From a checkpoint of a small image VAE.
Model: 3.1M parameters, encoder norm layernorm, encoder activation swiglu, encoder patch size [2, 2], encoder depths [6, 6], decoder activation mish.
Rows from block 7 of the encoder of a small image VAE, named by matrix and row number. Rows with one number belong to one neuron. Each number is 128 + 32 x the weight over its row's rms, rounded and kept within 0 to 255. All counts start at 0.
Before each neuron's rows are labels from the 100 images, of 14976, where the neuron reaches its largest size: "place" is the part of the image that holds the peak; "responds to" is what is common among them. Only what is clearly more common there than usual is listed. The data: retinal OCT scans (Kermany 2017). In brackets: how many of the 100.
# gate: MLP gate (encoder.blocks.7.mlp.gate.weight, 192x96), inputs 0-95
# fc1: MLP up (encoder.blocks.7.mlp.fc1.weight, 192x96), inputs 0-95
# fc2: MLP down (encoder.blocks.7.mlp.fc2.weight, 96x192, transposed), outputs 0-95

place: top right (43)
responds to: finding: diabetic macular edema (31)
gate.163 [115  69 145  99 187 149 134 112 104 172 144  79 134 115 100 102 153 103 129  92 132 139  92 133  54  72 116 133 142  99  90 131 153 122  93  88 115 111 107 125 213 135 131 153 135 138 148 170 120 114 158  97 119 152 114 121 126 162 129 149 110  83 137 110 124 167  75 187  62  99 182 127 121 129  91 142 164 176 110 111 149 167 108 110 174 135 175  76 187 161 163 167 144 133  94 197]
fc1.163 [144 130 130 185 152  89 139 156 122 156 118 121  95 135 105 145 107 123 158  98  77 119 104  78 185 178  88 126 138 134 111  29 115  99 184  88 117 113 182  97 160 111 109 150 113 121 161 129 126 143  77 152 146  95 153 104 129 139 140  93 112 143 146 141 132 153 128 127 120  72  89  77 173  96 200 119  84 147  77  97  94  98 136 141 108  38 168 105 153 163 137  99  84 153 115 100]
fc2.163 [138 108 105 121 115  89 128 224 122 200 128 158 147 120 147  97  67  98 131 142 165 115 148 140 164 110 121 144 102 158 128 126 140 125 134 105 148 155 122 175 160 150  85 152 235 144 109 168 161  76 139 152 151 152 127 100 121 132 122 160 124  66  83 177 131 104 109 189 126  81 136  74 154 136 134  75 126 118 162 104 143  99 123 104 154 148  86  87 193 115 155 106 139  85  97 152]

place: top right (32)
responds to: finding: diabetic macular edema (37)
gate.98 [139 127 148 182  86 108  54  66 150 132 126 158 122 164  98  86  94 116 127 116 135 109 127 161 141 133 145  93 116 133  71 152 154 166 175 165  98 158 117 114 146 165  41 138 146 132 126  93 137 214  87  96 130 168 119 100 139 112 118 157 165 166 106 112 118 133 128  81 117 116 110 114  93 150  62 103 157 172 145 132  93 100 134 148 179 147 167 123 189 138 205 118 157 119  77 116]
fc1.98 [183 154 132 153  91  45 122 115 130 162 136 143 157 103 102 101 127 143 144  77 146 194 157 118 105 164  69 130  97 108 147 100 152 101 142 196  90 114 144  81 158  97 137 157 137 117 121  95 123 180 109 105 130  96 111 107 122 161 128 128 209  86 129 162 123 151 114 147 169 127 105  93 125 105  90  56 111  75 165  97 151 195 158 172 133 162 167 144 108 180 150 149 111 165 136 154]
fc2.98 [102 123 168 106  83 140 135 112 147 192 160 143 123 150 112 169 108 136 142  83  84 119 121  96 146 150 119 107 116 127 147 176 198 134 113 130  96  52  43 123 147 114 132  72  98 124  91 124 102 141 131 118  64 167 193 129 173 103 102 119 110 114 135  85 102 155 159 125  66 151 117 107 147 166 181 110  93  89 105 145  79 148  86 151 107 155 133 143  73 190 160 116 141 167 154 140]

place: bottom left (49)
responds to: finding: diabetic macular edema (53)
gate.71 [ 90 117 170  82 104 143 107 192  51 126 164 153 103  79 156 145 127 149 172 121 142 108  49 103 156 131 193  88  94 168  82 129 100 146 107  78 172 157 130 101 170  68 123 179 173 131  97 134  98 113 121 108 145 129  76 161 139  70  83 141  65 131 112 130 143 156 123 181 117 101 117 118 158 165 134 121 119 100 128 116  96 124 128 147 143 178 177 105 128 157 114  96 116 177 126 116]
fc1.71 [128  90 131 114 134 112 128  93  93 167  88 215 147 132 117 121 145 168 152 111 168 110 118 177 141 198 168 166 100 122 101 105 160  99 146 132  72 140  94  92 135 125 124 114 143 128 159 109 154 121  33 171 143 120  80 139 146 131 155 150 147 139  74 141 145 119 123 140 138  70  95 124 145 179 125  84 151 143  64 143 167  75  97 142  78 162 170 174 167  64 118 105 114 149  97 112]
fc2.71 [123 162 163 173 127 168 163 119 141 116 123 135 183 156  73 232 138 117  74 151 132 118 108  71 171 161 147 129 100  97 124 165 169 128 154 129 110 162 107 129 203 140 106 121 125 137 108 145 145 186 135 107 155 130  86  86 145 181 131 192 156 138 129  58  98 175 169  89 123 176 152 121 120 119  89 130 139 112 122  85 120 135 133  74 135 189 140 162 123 147 121 117 145 104  71 103]

place: bottom left (30)
responds to: finding: diabetic macular edema (41)
gate.137 [138  83 164 125 127 145  73 128 218 126 141 153 119 207 105 126 156 163 135 147 103 125 110 132 121 119 163 170 153  81 151 108  94 111 127 147 112 148 158 152 143 102  88 162 161  67 149  90 126 181 116 148  91 108 117 135 174 115  89 129  99  86 131 144 169  84 117 147  73 141  78  74  97 123 102 161 134 128 149 109 153 102 136 113  40  98 157 178 123  71  95 160  83 137 176 132]
fc1.137 [160 123 121 165 103 104 182 155 114 126 152 115 135 108  92 129 132 150 176 141 153 106 158 161  85 140  86 156 125 123  74 196 102  39 140 163 123 164 132 152 132 128  86 176 157 163 109 102 112 140 177  93 116 157 116 163 101  65 103  79  83 121 137 124 153 120 102 136  73  83 167 115  66  93 162 166 130 169 101  86 107 170 174 185 103 170  92 173 125 133 104 129 146 147 142 121]
fc2.137 [109 196 165 149  89 150 132 113 176 128 145 119 133 122 150 188 140 115  95 110  98 136  86  74 122 139  90 165 168 179 110 147 155 170  50 172 147 113 116 123 147 106 110 116 125 147 115 173 131 122 128  64 171 145 161 174  80 116 163 105 172 109 124 135 218 119 131  81 100 149 158 160 118 137 135 109 111  94 136 130 104  82 186 135 194 136 117  83 188 130 163 140 114 148 162 151]

place: bottom left (28)
responds to: finding: diabetic macular edema (34)
gate.72 [115  77 143 147 122 114 187 104 146 118 173  90  99 151 154  77 168 165 139  94 125 109 112 175 123 105 120 120 111 127  75 108 137 119  98 195 139  38  92 164 143 111  50  80 168 122 156  92 145  83 160 148 108 161 113  73 137 162 157 116 154 103  89 110 131 144 192 133 101 116 102  66 116 128 118 108 117 177 185 112 204 100 107 132 145 129 121 151 141  85 116 161 143 119 134 131]
fc1.72 [168 131  63 121 114 132  58  99 154 102  54 136 120 113  64  91  99 116 154 133 104 130 141  83 116 123 119 108 183 141 138 114 105 117 117 191 112 112  77 120 138 141 125 174  91 162 114 145 172 142 139 138 129 166 151 128 154 179 106 131 135 150  86 140 121 165 158 210 159 108 110 122 146 109 193 150  71 166  86 158 108 153 123  64 150  49 114 155 138  94  99 148 160 105 159 119]
fc2.72 [157 110  67 126 129 169 124 199 183 109 147  65 123 111 149 125 146 141 186 100 140 107 142  96  91 135 195 143 130 116 107 209 109 134 131 121 196 115 136 112 129 137 118 142  96 175 144 170  92 163 153 103 136 118  62  56 110 113 150 172 140 117 144 178 107  95 149 118  99 116 126 160 143 138 142 108  70 150  90  88 118 113 118 169 109 117  59 110  97 182  96 149  88 137  99 110]

place: bottom left (55)
responds to: finding: diabetic macular edema (62)
gate.27 [145 100 156 189 109 114 125 117 147 171 153 147 150  68 168 112 147 157  97 102 109 152 168 109 115 113 143 118 100 107 103 147 120 140  63 149 158 116 120 143 175  67 123 114 143 110 171 101 109 157 148 128 145 116 124 125  72 186 116 144 138 116  88 110 138 100 131 126 141 100 137  76 118 115 156 180 163  44 135 162  94 213 121  69  68 160 143 118 189 148 137 166 167 187 127  81]
fc1.27 [124 136 134 128 125 117 100  71  96 167  85 157 175  99 110 113 132  80  59 147 113 100 117 148 101  93  77 114  82 124 109 138 135 131 152  52  87 130 171 127 108 143 116 145 100 126 135 161  66 104 134 144 117 105 155 120  81 131  90  92  92 127  64 138 128 116 118 148 157 129 101 130 154 120  57 153 129 153 133  60 174 155  86 106 135 139 184 214 141 154 139  78  67 100 127  89]
fc2.27 [173 146 151 102 137  81 129 126 177 145 141 127  91 174 118 107 116 130 191 118  89 147 170 164 149  88 110 145 114 190  82 215 113 104 119  98 140 185 170  64 112  86 115 159  97 177  37 143 135  56 136 122 151 130 150 186 163 121 177 160 141 108 121 116 132 129 170 127 104 129 130 123 106 122  67 103 105 139 117 114 158 189 127 110 116 116  92 154 101  97 159 118 145 126 120 111]

place: top right (31); top left (29)
responds to: finding: diabetic macular edema (28)
gate.119 [163 112 130 132  91 107 166 122 140 101 124 108 144  70 187  89  67 179  75 140 131 112 146 109 102 101  77  78 217 126 131 119  72 135 101  81 134 114 129 139 123 153 171  87 114  68 128 147 133 173 138 106 133 147 136 119 102  97 174 134 159 160 116 210 125 213 133 112 154 114 175 140 164 101 145 109  88 114 100 127 177 128 130 149 111  83 120 182 109  72 140 129 109 138 141 122]
fc1.119 [116 146  84  90  87 161 114 104  50 133 154  92 178 116  94 115 165 138 144 157 129 143 133  79 154 141 135 143 169 122 115 117 100 115 144 183 104 144 155  94  79  90  94 190 131 114 134 146 126 156 176 114 135  92 103  79 145 115 146 159 148 112 129 106 108 173 110 153 133  85 129  81 172 147 133 159  75 108 160  89 151 167 119 132  50  59 160 127 158 152 170 166 135 195  78 164]
fc2.119 [142 161 125 124 142  99 121 155 119 158 160 117 160 180 160  99 156 117 107 151 152 135  83 134 158 115 137  67 144 134  71 142 157 152 170  96  86 134 123 150 219 105  92 165 144  87 124 163 128  89 142 167 173  81  80 132  92 195 167 137 172 131  87 114  67 130 140 134 125  89 130 120 156 110 132 101 161 134  84  48 158  95 114  85 136 154 132 134 122  93 159 168 134  98 115 201]

place: bottom left (53); top left (30)
responds to: finding: diabetic macular edema (58)
gate.62 [135  47 108  98  74 134 118 132  70 120 118 194 146 135 162 195 133 106  90 137 131  95 133 115 135 153 143  99 131 112  76 171 138 108 156 111 111  69 123 138 146 111 183 117  91 118 121  95  82  61 148 135 114 133 129 161 122  97 174  80  87  82 127 186 104 159 116 121 155  91  54 142 139 126 103 107  84  88 144  77 135 149  95 130 100 136 109 146 172  73 110  76 134 171 112 149]
fc1.62 [110 139 171 177 121 110 156 106 106 121  93 154  80 183 149 113  88 165  56 142  72 100  94  59 100 141  97 154 146 168  90 114 179 126 181 148 127 106 158  95 165 147 146  91  69 139 140 115 152 154 116 101 152  87 119 148 152 158 132 112  92 141 192  88  76 141 138 138 130 113 109 161  67  75 126  91  91  99 107 124 159  81 149 117 148 118 163 137 155 192 104 135 116 100 128  78]
fc2.62 [161  31 190 130 104 120 113 114  62 124 154 150 125 103 104 155  95 122 133 127 105 130 137 132  95 160 155 171  92 181  51 212 148 112 110 157 158 163 117 106 127 167 163 118 125 173 120 102 127 111 115  66 154 160 187 146 118 128 135 118 142 134 156 161 124 154 186  54 144 116 145 128 139  99 174 124 114 146 159 198 144 115  95 162 139 153  94 114  96 133 111 118 151 119 132 179]

place: bottom left (28)
responds to: finding: diabetic macular edema (46)
gate.169 [133 145 111  92 119 194 101 119  82  82 133 178 136 168 143 130 113 119 148  62 156 199 116 104  93 173 172 150 105 111  96  86 130 191 116 160  78 169 107  81 133 121 117 170 104  95 176 133 132  87 106  85 137  68 111 122 123 121  91 109 102 185 159 130 129  86 147 132 156  82 133 116 109 139 136 133 106 161  77 109 119  93 116 106 206 143 172  95 104 165 126  92  90 174 121 105]
fc1.169 [ 71 129 147  95 110 126 130  81 169 129 116  70 154 128 108 118 145 155 122 103 139 120 123  96  70 140 123 156 110 169 223 120  82 164 136 147  94  75 103 139 136  80 143 148 158 195  98 126 141 148 136 165 194  52 147 189 166 103 120 129  73 154  96 142 168 136 195 129 138 144 173 103 116 176 185 140 133 115 120 164 124 134 122 174 129 122 144  70 106 155 149 117 112 115 153 131]
fc2.169 [ 91 120 160 125 166  88 155 200  94 137 134 161  50 140 139 149  53 146  92 142 127 137 111 139 171 158 112 104 146 145  99 125  86 149 156 129 107 156 110 151 121  90 128  99 116 167 136 159  60 163 150 154 120  90 125 151 150 149 160 110  62 122  97 148 126  53  96  90 113  67 149 154 121 100 100 151 126 109 182 112  81 113  48  93 143 160 130 161 138 104 118 100  91 164 150  89]

place: bottom left (60)
responds to: finding: diabetic macular edema (58)
gate.18 [ 72 139 188 123 145 155 113  90 127 203  68 110 162 151 126 190 166  91 111 102 120  99 119 154  72 121  49 162  92 129 158 163 116 130 174 109 111  89  61  83  82 128 138 124 115 132 176 117  65 139 135 161 117 142 136 137 113 138  59 146 101 162 107 116 148 128  90 156 133 114 122 129 181  84  83 159 126 147 153 149 139 115  81 109  47 135 105 141 135 159 129 125 152 156 142 111]
fc1.18 [177 182 112 140 176 138 210 185 129 177 112 108 151 167 141 165 133  90 121 100 187 149 133 120  97  96  65 161 162  94 130 184 110 132 121 114 118 116  82 110 131 116 107 183 139 137 103 127 176 127 122 125 163 138 151 168 206 128  99 151 136 172 120 142 113 182 190 113 153 151 115 145 144 119  91 186 131 151 166 108  53 130  90  98 168 143 105 124 116 102 117 168  98  97 142 121]
fc2.18 [174 132 147 146 130  94  86 108 125  66 115 150 146 116 107 115 182 149 142 106 130 154 163 153  86  80  89 159 128  99 108 101 166 116 119 151 169 124 130  83  90 165 113 102 165  67 121 149 179 133 121 153  85  74 171 165 139 130  64 180 153 165 105 112 164  71 110 169  98 118 124 154 136 172 185 160 126 104 148 110 107 117 125 139 113 140 146  65 150 148  78 177 185 150  86  76]