{
  "dataset": "retinal OCT scans (Kermany 2017)",
  "train_examples": 98430,
  "image_size": 48,
  "horizontal_flip": true,
  "encoder_arch": "swin",
  "encoder_activation": "swiglu",
  "encoder_fused_qkv": false,
  "encoder_bias": "all",
  "encoder_dropout": 0.05,
  "encoder_patch_size": [2, 2],
  "residual_init": "none",
  "max_grad_norm": 3.0,
  "gradient_noise": 0.3,
  "warmup_steps": 190,
  "weight_decay": 0.1
}
Rows from block 0 of the decoder of a small image VAE, named by matrix and row number. Rows with one number belong to one channel. Each number is 500 + 40 x the weight over its row's rms, rounded and kept within 0 to 999. All counts start at 0. Numbers have three digits each.
After each channel's rows are labels from the 100 images, of 14976, where the channel reaches its highest value: "responds to" is what is common among them. Only what is clearly more common there than usual is listed. The data: retinal OCT scans (Kermany 2017). In brackets: how many of the 100.
# convs0: first 3x3 conv (decoder.mid.0.convs.0.weight, 192x192x3x3, each kernel summed), inputs 0-191
# convs1: second 3x3 conv (decoder.mid.0.convs.1.weight, 192x192x3x3, transposed, each kernel summed), outputs 0-191

convs0.95:446447529482499435443513543496543477498462507463495475469479432463450478525511527490437465476539477553440483544537452443485460495539487539516468512505532488450495482408511426467490491538507499444486462561525489540490501583483521433426488494528468499521516492512460526500475568483446480513510464551496543531510447424528470446510595597531451424466400549498474481496538516535474465535553443563474519502440522511484519501436454449515446469475486491523551458528491496539525512533529458452565436571458493484597470462569506465493434485497542550465493566573459470520448480543428509526
convs1.95:495450459516561519516469533443516495573502470476555492479440509448494553446533562529480496499441453532458568507510517464561434484490516539518524513539475474462517498497501513561560483482503545519519480447450515462476564497553460502550467518508519491474527496527532567491398509486502476527478466464477520498472522504466560501512618504464471436481472462461498480430502479502506545488437528485473582510402522512468499524448461596427538549430411556461494465416460493551549522451530464526582454515574577446546493519461511513475530493518474591489515453489416521523525462516548496526
responds to: finding: diabetic macular edema (28)

convs0.154:471477472419577473540511471499504501525501400443586453522500500491465487461560457499516466517505511543544523574456472446494538514456516499448454472495493424527482561577523534494486572513457418494495460495529521526441475522532523530510512465507500491525440495493490478574415526551508535410474441471438504497406493495489560462442525543469564479463477536525511441523465480509458476458481487503557485462460502419519518545447498493476502468449489541449505422544481512521435468513518477600510477505405480441523509457527390597516525550540487490491456476553514459506489483469458508512
convs1.154:578497491488545530471494576492511545513551543517449505486526502494487421496481473499577543534609481451525440459513496499547513477483499493467496511427524559514487506526458460491519533421518495506490489465565543500531453522481489555533519546493538513467543482477495484532528539543520591545490548539491539585468481523513441570528510455505481541447543460517497398489528464529534491546543507444484435517527450569501537538546560450424550465517492514510541474455517480523466571487553605521516560510446522466452593512547412554549497410498532535514488455535479483506437538538559485505
responds to: finding: diabetic macular edema (30)

convs0.87:458471520475410528525466473516494499466374468492499443451543578517454487487556483524513534506462448483536461469465593404547481461469477508530555486502516482539513479476499493492497443530453448547517485587520473414474494535449440551485536488454517535564524537522445466492592429473527502603532403526553526434511490553448458488484508451530462514494420477502501472463461526482472493498442551479530444498482459460502471540475498588453544459538457434447477522497404496508477430513504485465468443498544493504519431486476536537513525478487551510519506488459497501495473506557451483499
convs1.87:544478560547419537489524483484483459494462511423512522490508541479543508422482495546418462451464496553471499498544594487494528518574500543467529504439501533525582521469473437488458419462459522536419526538501571501475460435526530478451404460477500420526478516512494420451445507516543528448404460432530576408526465500441517442514487495454526468441520446475465504581474465474502480488531473488509546513424545442499430494470511462479472538504513516505524458425483521505536463507488495508481409459491550490494484506489514461514461548490521495505511419527432470509474479509503482452
responds to: finding: choroidal neovascularization (71)

convs0.58:514515449443474507466570532580457554459489514424480522541524439497465450434519507498504508507499549500507528488541524461446552539515486460439502484444487522489554452537484521504549530556518512471553489528467511483524504429478520521447512541539452513450491535556530511397417461484517508481491522493505453576575483431532520528550494451525476387484577470554478486512506518498519438485462475497469537514459486517512487524426514435434474596541455504493525517494538518494463471427502482547539476516380448468518424468538487561412584447533466465489476481464491507485481491484418482543
convs1.58:569471458459489539518493441551474498458538528430520437540478509460481581511475600541451457462519445428574480435516501502439496498500519541504476454556572452506485482522469457464423478484542548511486530491536571506472571447522518499535471499508447456565455522448475596512519507473544531467455524545526455534524550439489549461508542453481472475452436523504461546514540477511516575502477539543493518555556522513472519474538515471553533472540452535515553554448504466517506528485551476502542499579457527526531392476528520486463521417582491493551522586515430531504507465462474493503
responds to: finding: diabetic macular edema (62)

convs0.83:544503483467454440497489475468445439549465537432561574472506478527506510486541538477478507469504489440526506473472486450486469477470517430440560485434461490562501477525490535519531479424511503504536584489515550424527505496425449572533565530498527545490528503477548508532411507484533476498500543513487497542384520470480501412503543495503446528464575526584528579428488468502514521516499472519413502402452557474462437474480528520459486410483466465423465511490490506514522486496499444464489466451501502509457537443545497406473448461488479498512437558513478506482504487440550504436
convs1.83:495556465435539484477480495502524486447483427526502449477550450482550505463550494505467501492502459489450542492488565519515598484492503466440548464503447430487408537491622539468476480489516553544522473427523618532543420556548499572424552523499489459488451492533497532482466510547498426534471508376513541511491529481516568569514550489524485435508458520516477555448488504473518455434469517500485499473507480545488474478504521457529526532490568528516469537481514506550490471513502511525564516524522490445516490444535574441474505580426530414463455475502491488516520437472459480522
responds to: finding: choroidal neovascularization (72)

convs0.108:543531452497577504486543469618486459493547513468421517530572487519540518422536529553463473482483514469525540486455481528515443460508583541505522507472508483494475529490479445463414530447521469441466468482511517546435486469496543511445491491534553504509416477454500503476549495472508492499504512537435514457541497505538452574531422480490501438465483522518491428525492537478566435478496538524462507524458533472397483449499451522490402521518538426521486507551520509452413501534488496549480471478546500506446490395421534607490435518485543490452490492556454509522501460483455544526
convs1.108:499530465498416461503453568557539544515431473534545528462424454521516456494502450501456479501507455474478526549508463494442461524474528528482448477503446536529525465493521481502530506526525529480620555560504486517494537513574560573497480470496504547457452482444476396516471493552519533497514477480474436553526538508539472470478506470504498519472495556541508621559540552500539473455548540500528499482476488534512484543431441491623590552479546516497515432483478446601494516515521493542535478532464455533443564517532468483506478555552495479530465431482521461518566532502573478517
responds to: finding: diabetic macular edema (37)

convs0.91:456528470472464502544476527530483517507409471492535532525504514510483490492545535500534436432464456462494509460455438468464545438525345533526531402498454484514583520493523515480477468495481462469464540554499509453524427448476464469530621474521480524474523521517472468462492470508576543462496446506457441485480519589430475536502479474453540508552469497463486504456505493531453465501518494473503466497473539463533395578522484431498545457497483448497468530428517469472493475449440533455489480509429501438498485515452467404497536488494450514507518573407524521535488467505457444514
convs1.91:489474527444480461470447509547482508490476451504418499446512492507494491437494578512534462480484454496520511573482432496453484462518455514415491524454501470508478411549507529568545505509489522537512519498454497442460489531519554529518502451406537449438494517439467532501486522433523415556484575471518509471367471442511542497474457489530555507454485457553472487496523575427505467521484538517460508467394570505482448500565499469438488493549501458549577490569388532535526431519527510477517448452516521490523499465478472491546523446481430496460501451460518471497480496473500468462
responds to: finding: choroidal neovascularization (60)

convs0.121:452515517466519477502464527442466477540512453527481475549458574521573474481505526472502449443415463560548495519496509492487532548471502506477497540528546422482439489471476502482505466503468540545451507510438552444443518492509504539535492499506553497391532483493460464526494488480482441489499467480465508534512484524581503494487432517522527527505478522530604418516488604545491514470455579462452486424387506502483438537440515443521479516459530464552533442464500483446471523491469461474517498499513466517544467421497476497465457472425452500390397531492531558520553488551577500492
convs1.121:541495471509467489483535470490508549526560539538454511485421547544519411503525550545527504473618503476536470502456442467494545471542540487460500486465473419477544572556466538517531432427442516480501460456531578509609473458446473465496478517473474585545458462520477470487426493496485541533464463491568463461495469461529485530476473578465508523570428474424480485503459575485498520561504466408514510517464440556467540483549515556521526484552536532471502468517468541510527482481438564541542509461494492528432490539513497523454527518465484534468465460473476455487471471517435582523
responds to: finding: diabetic macular edema (36)

convs0.46:500485497520563425473493492445476501548427539486449433530452430435492517503508490559489501482530443541496525534553514504518506483491571511473548521526492535508445541464394524474482474466514527471515550463468468517593471499586458429546482453570474506404549428478550455500483481464489385481497495458457504470462585540541460510460512530500498451516459473542490479467553480467521492434510510466474476479496513511463528464482483462372534485438513470521491518420491524549487528504566473501541480442522517490433415487532488559502494498490538532426467559480547510481518460412527470504
convs1.46:483505431576587528506543479578456529531483448492456535503527564451554507461522488537476565458492496507570422489538495436469564565495418509508478449460506456465493512537452534511552455433536465475549456446537518582522546524513520436546513444582527532501462489577502548557500531423477512553514584538420454489499500476550454417468519540566473500478530440483566434503457470521518504476470523476532514504484544506497461527490492491518484470469601615458521479493480507449452517454502468544552461510517486520513450477517449514495546463505490508492498492492532548569477517461499519529
responds to: finding: diabetic macular edema (52)

convs0.133:512407449505519501501539508513512518425487489509469467477535471531544539465472478464459497500501441491429533520534603471403507535501521528555428457465533462511446488512507480553480591535470498481496498480451454514536445468485564463439482460571521460493507469537451459381455535556440523574506487535516500461488450494465517506514521549504488510525542511458479497509478465521512506531504483534492580531616499500496497463468493429510511515493501527520434528550461444434527553450478501553539458429483602533424456437521444494451492483420449491531443515517466481559530493543443527467
convs1.133:448475536489476452472456507506496472502467565468499521488496534520519440481565432546547472494501561529546457470502538510482487452523422455486497370522473514536512482482549502543523472425502498402537484516493450496402547463542478474519562519499476519474482596508542508471544446471518420445452386527459542485503455481490478543512546499571493499568508562480463501445512471456525521441527446500462511519547431555530488387506521506484500517549531484495473467557462417479487565495527488497460506397471487445470532514531536480486484505528521488498448486473533520469500495568539436424
responds to: finding: diabetic macular edema (35)

convs0.26:516438485488424473521540483535523425508416535517524455447633508474443483544512478423516490483476531490555507466476449547418505487557540507512454475478453484473530432540484504462493460463501481509535487506531521404496492469461511451495500505495550450521452496434465449534566463509487492577458522561499488536497490564494557394426439481483578499443458564499492488477464523465492519509478509507473511386451473481495417561452468527474502458531408538455502453535419575516491533481526525456488479530517498456505529498453511447489479524480461532524470480549511536445455513488523508439
convs1.26:501460512463553423507520534472493484438424483442588465507497512561586498484494433464471463459559516492479547490435474516490526481465479493440500476444430512425492473521518430433503468568531567507533519464564518516443449530457490493531465507558504421476483496517540502483525529524559475543517589556465496513494486461524496444468521529458494455520507536533428471494510567517435475523475529478498408518474495476602496575487524497453566555445477484548487491463444519598477528504534509537486451493441526509534483498500514459543467445473496436515475479497451479474396417538534449495
responds to: finding: choroidal neovascularization (61)

convs0.44:516443464516488480489497518422508505555513472444494476486532489563469504481526454507522505538500464471510531473453540483447474515453505478444508503495480514490471449511464481490511474518476506446498489553395548438503501562467465536482559452518519501581488466507456419471523449470434527505585453431485498470429458461490492514473477517472578563475506497462540514466473477579439554522437466452392475417544568467473492569580481450478521544597502463382539538568501544475471518440436556511541449519473420509485526502439500510514538473455497447488483510454479479540501515503518479538
convs1.44:496533474413569511467541454491530480512494494518445424476522491491484516424484478553494533478527429512507459482499491530500543536514554475445502428509550444516526420448526556459400465477510491429496491490471524471547528480461528479418496457533479422537396477550437468553517525462468508517563585486515559512481481491518501545608489464513515501540500427523525462518431565458505469524490475550545496512463539450523491549464589485508576492472491559531449455497492486548533537502544428556528490491552481473477448492462468552486474490523587458473505507483484443442455528421513518517
responds to: finding: choroidal neovascularization (68)

convs0.20:449485490526430498532482497564403477539457530491571599567506532537459472494484484484500456519390499442485506457446569450581479472486554471462542479499465473471534463495441502475488410458542466497552604489511520459497475521484454500476492471436488493504531501480487483491456473522509493497592455469448514487450529474475451438540484527487503497525469451544470469436566507437548609505527418453496482489492472528477492508465449487507472499575453480400469473520520452483458569425520521482502427548449474489530472527452574479462482499510499470518508453473463498496453465465529542443
convs1.20:542515499555489490513550502467511551565490489434535587451534537518575501428493486492515526545514495622483526493488553452417485494539477488401512479516432512478441474510457445491461496534518502506551496524467455539537475429526471454504483459543521562509488508507485553583486456464464553489529527523491466518484494473551487601517509488455547493515456499470467440398571525502482516506563491467535509459456635529512536471501548495585445505450487526477428481511530475536550472479506551523590491516525511498405554432450485463519435501489434474514492502472497476534516500488513461522
responds to: finding: choroidal neovascularization (75)

convs0.127:498498543542531447479391470479500482479470502429536495458580534502418523504540442544457490488480540522496517359513435486546468493455491518461487524527460516542522453531501435429512438495517438575523540466519521481465438461514511536569518561569456470422438557485482525554525476494429480503580490497469534556521467487528491502469509474476513467502480414533537546410510543560492432472519438534468493481423511517492494532527464524511554489460440470525453436519487514425484506499549468452559473465476413471447499525484489527484492520466504480476546518444486536462436497540550484482
convs1.127:531476575481453497580483471443571566496489462459502513532514558460511622476544459541518472426514487489460572461437500465443495488443528482528511506478473521487510476585461434501470514472558488498538540507519472572428516487531519518512547566439562508527468467413477497501480442546473514546489550522514481535519444472441570404489525472554483524511438531590533512545439500484486465469480531519478569541554525432541533551527497462572464452528513465499423497512504474488483508476531380484474466458538465479512510497541541580502538531538481476517503502460523530460476524485463547523
responds to: finding: choroidal neovascularization (69)

convs0.40:465433538543477482510533459493525394530543458476596458506506468502498458449514483466486470447497460533491483428446475516500619475498483523495425415461504489492532502555458496439468488516482444478513471568516523414476517512502542589566585508548526446466505501546470472517496507548438470482543471539493497459528416554464440522526495545489535519532445479506487462470499519561463456508515450523473479463520427442503486542488489578506477440480482529532495535443466557495504467539497534510480511476428463474505498505500519480617534500475511560409445486592515453478436523517565498495
convs1.40:428547432496463530508524489544543528439442454504525457518473491460542435459541447513485450457529499611536495527468463509537548543442459441436454509509552428515454528560557547554514507439509597486507444433491412496495500489502485487491445505516568565494410535524469513450531487378563436517544524538457470480485500491581508517461536476512443495451496474475426542526490530460468458541537447433559415488474487460467506512523539539572546483465478457518496528507516479438513468449501507532517501524516491468467444481505516522476491498557458515486465519444496469463523448532540522517
responds to: finding: choroidal neovascularization (81)

convs0.136:453462501543461486461514519496556514437534459532586479485445464539554430459476468507523493466483475483449548525582436436427475544513500473445475500410456541486426566458505491531492520440457554458466366494527458463512531505546436455563511553548470466485491573426505455545515524466478458501515419504562543558519485511496520512411530501487466495451517488514528491483551495513539531510495548512454488472494474476555474523497521514487562470494464465502504524479487468510528428457468467553539474518523513456530509520574496496431534444483443428500509535529439437548533393530505511528
convs1.136:494489465505531534480564521488520482502479377535412569503478465527440489468446518389602531514474484499548549483572461547501482591490505515516558520461471488541562464437490478482504508448490562505497472507505466485569394462486416546544542454515510524507520497565522449529468550569518455509447463541561507492514446478506523485516481477492491473525469493502552526449491470447470566505568504522437514475491526457489488528493451485525469487485468493482560477530461587516544474449474562471562457507462428481529504544532517496426511478477568466525588500541566521560461523528532470479
responds to: finding: diabetic macular edema (34)

convs0.138:494523528477469527364530486534531476475547472455470525444503522549510541417443508600467467424532436515487495484457488471491487501504549500435436480511579473523503510492524528452531517563426505495550530534529536500568512430531498538508578437536508553513506496514503486477432519478498489518536515369458484429542511464411569506516485505489489492471454479468489482503472509483513529495454533445468442533478520518484508481430473543515572534436563435428511484497451512474429452478451518534514490529585456468463553477455462476556451488553467526510579469529506443519537482482468483480
convs1.138:530565523560489496483437497551554559490483576485464509495535440549578544518508504466472460494442484561549619519447490575482507578494520626512589533544484458509483486385514507421577501471492552486465415449484481482527511498539491440489533507443525443498479543476546504533528522523525485485432533464518477542538551432511484551568534511449496490554561488511469492532544557518538500400506442515540473469500479447503499510483483457534531485519430499492480556518447441511420458468474524516520506504532509490454559540467522514483514491471458471451439489483556496481509507497491508458
responds to: finding: choroidal neovascularization (63)

convs0.32:552479468500449543532526474492480463542497453457527478406456483494394472465496484488502524539488427517500470536487507457455452494485422499462573465482499474456526490552427439525407514465527519542475509514482518480478481456540440536463542508468479491484479459463529501524484515505497526485537498495504481460450539473523572510505482582489543409517447512435503496453413414544509499487449433459556500426458542454527475512410463538532402420485509537517558541466480467541465561483462542507498477494413472551539533557451508471522471447526484453416542477455463472426476477512470522496
convs1.32:576480507493476555517439430522498449489522488456469415482506526470505488479561555531474506515514507493573452409530516453400463498528458454484486516527551511552478506481524516482493486434529546513489484477485479451465543470536519500470506508549439533491466486496516511506493529561508511469532452541488505543554446495515504451429475512502540539486488465479462482495540584493464544439436505532475533417436480405487546543505506408472423524544528469530539486459500479527549536575591521476423528529468538458503457442540508467491473509456594444451501476517445456459540467387448550460
responds to: finding: choroidal neovascularization (60)

convs0.36:482509568499501431483454512516482534526482481501512518481475504531462483491413523516475502471469468496486445496402473480487499466435494444483552472510560504554474488481474522423460467517468539480482458501466515460497494432510462507521538522533497464434452454582530488501514430396557584512507473458497457528476515522514470433497500496464550448503453473545586501472550479525461496487584514489507471451516523476534522506486454526443538446425531475485489448464501523557507498405449411440565432578482501473461611504530454439448544482536493471464485574530457534489408517487462519436
convs1.36:556505527499500395446522525501479497439474556540509490499536454471524532496514548556506504478555477555447471549464466458520550493511553487509510499482527512515497507508512510547499481460394445532417496457543525445477462542581463514464584517444496524558513489514552525514477435546515484551540428528488552554435528441574511504383525569519429500572553550536532480484487536600430465455511422518439498468538506454506462481545513509462494473581482539498505523517502533543462483413515500417485496504547490489503487505519417525484494452470528486513488537559455478485470505526422480495
responds to: finding: choroidal neovascularization (70)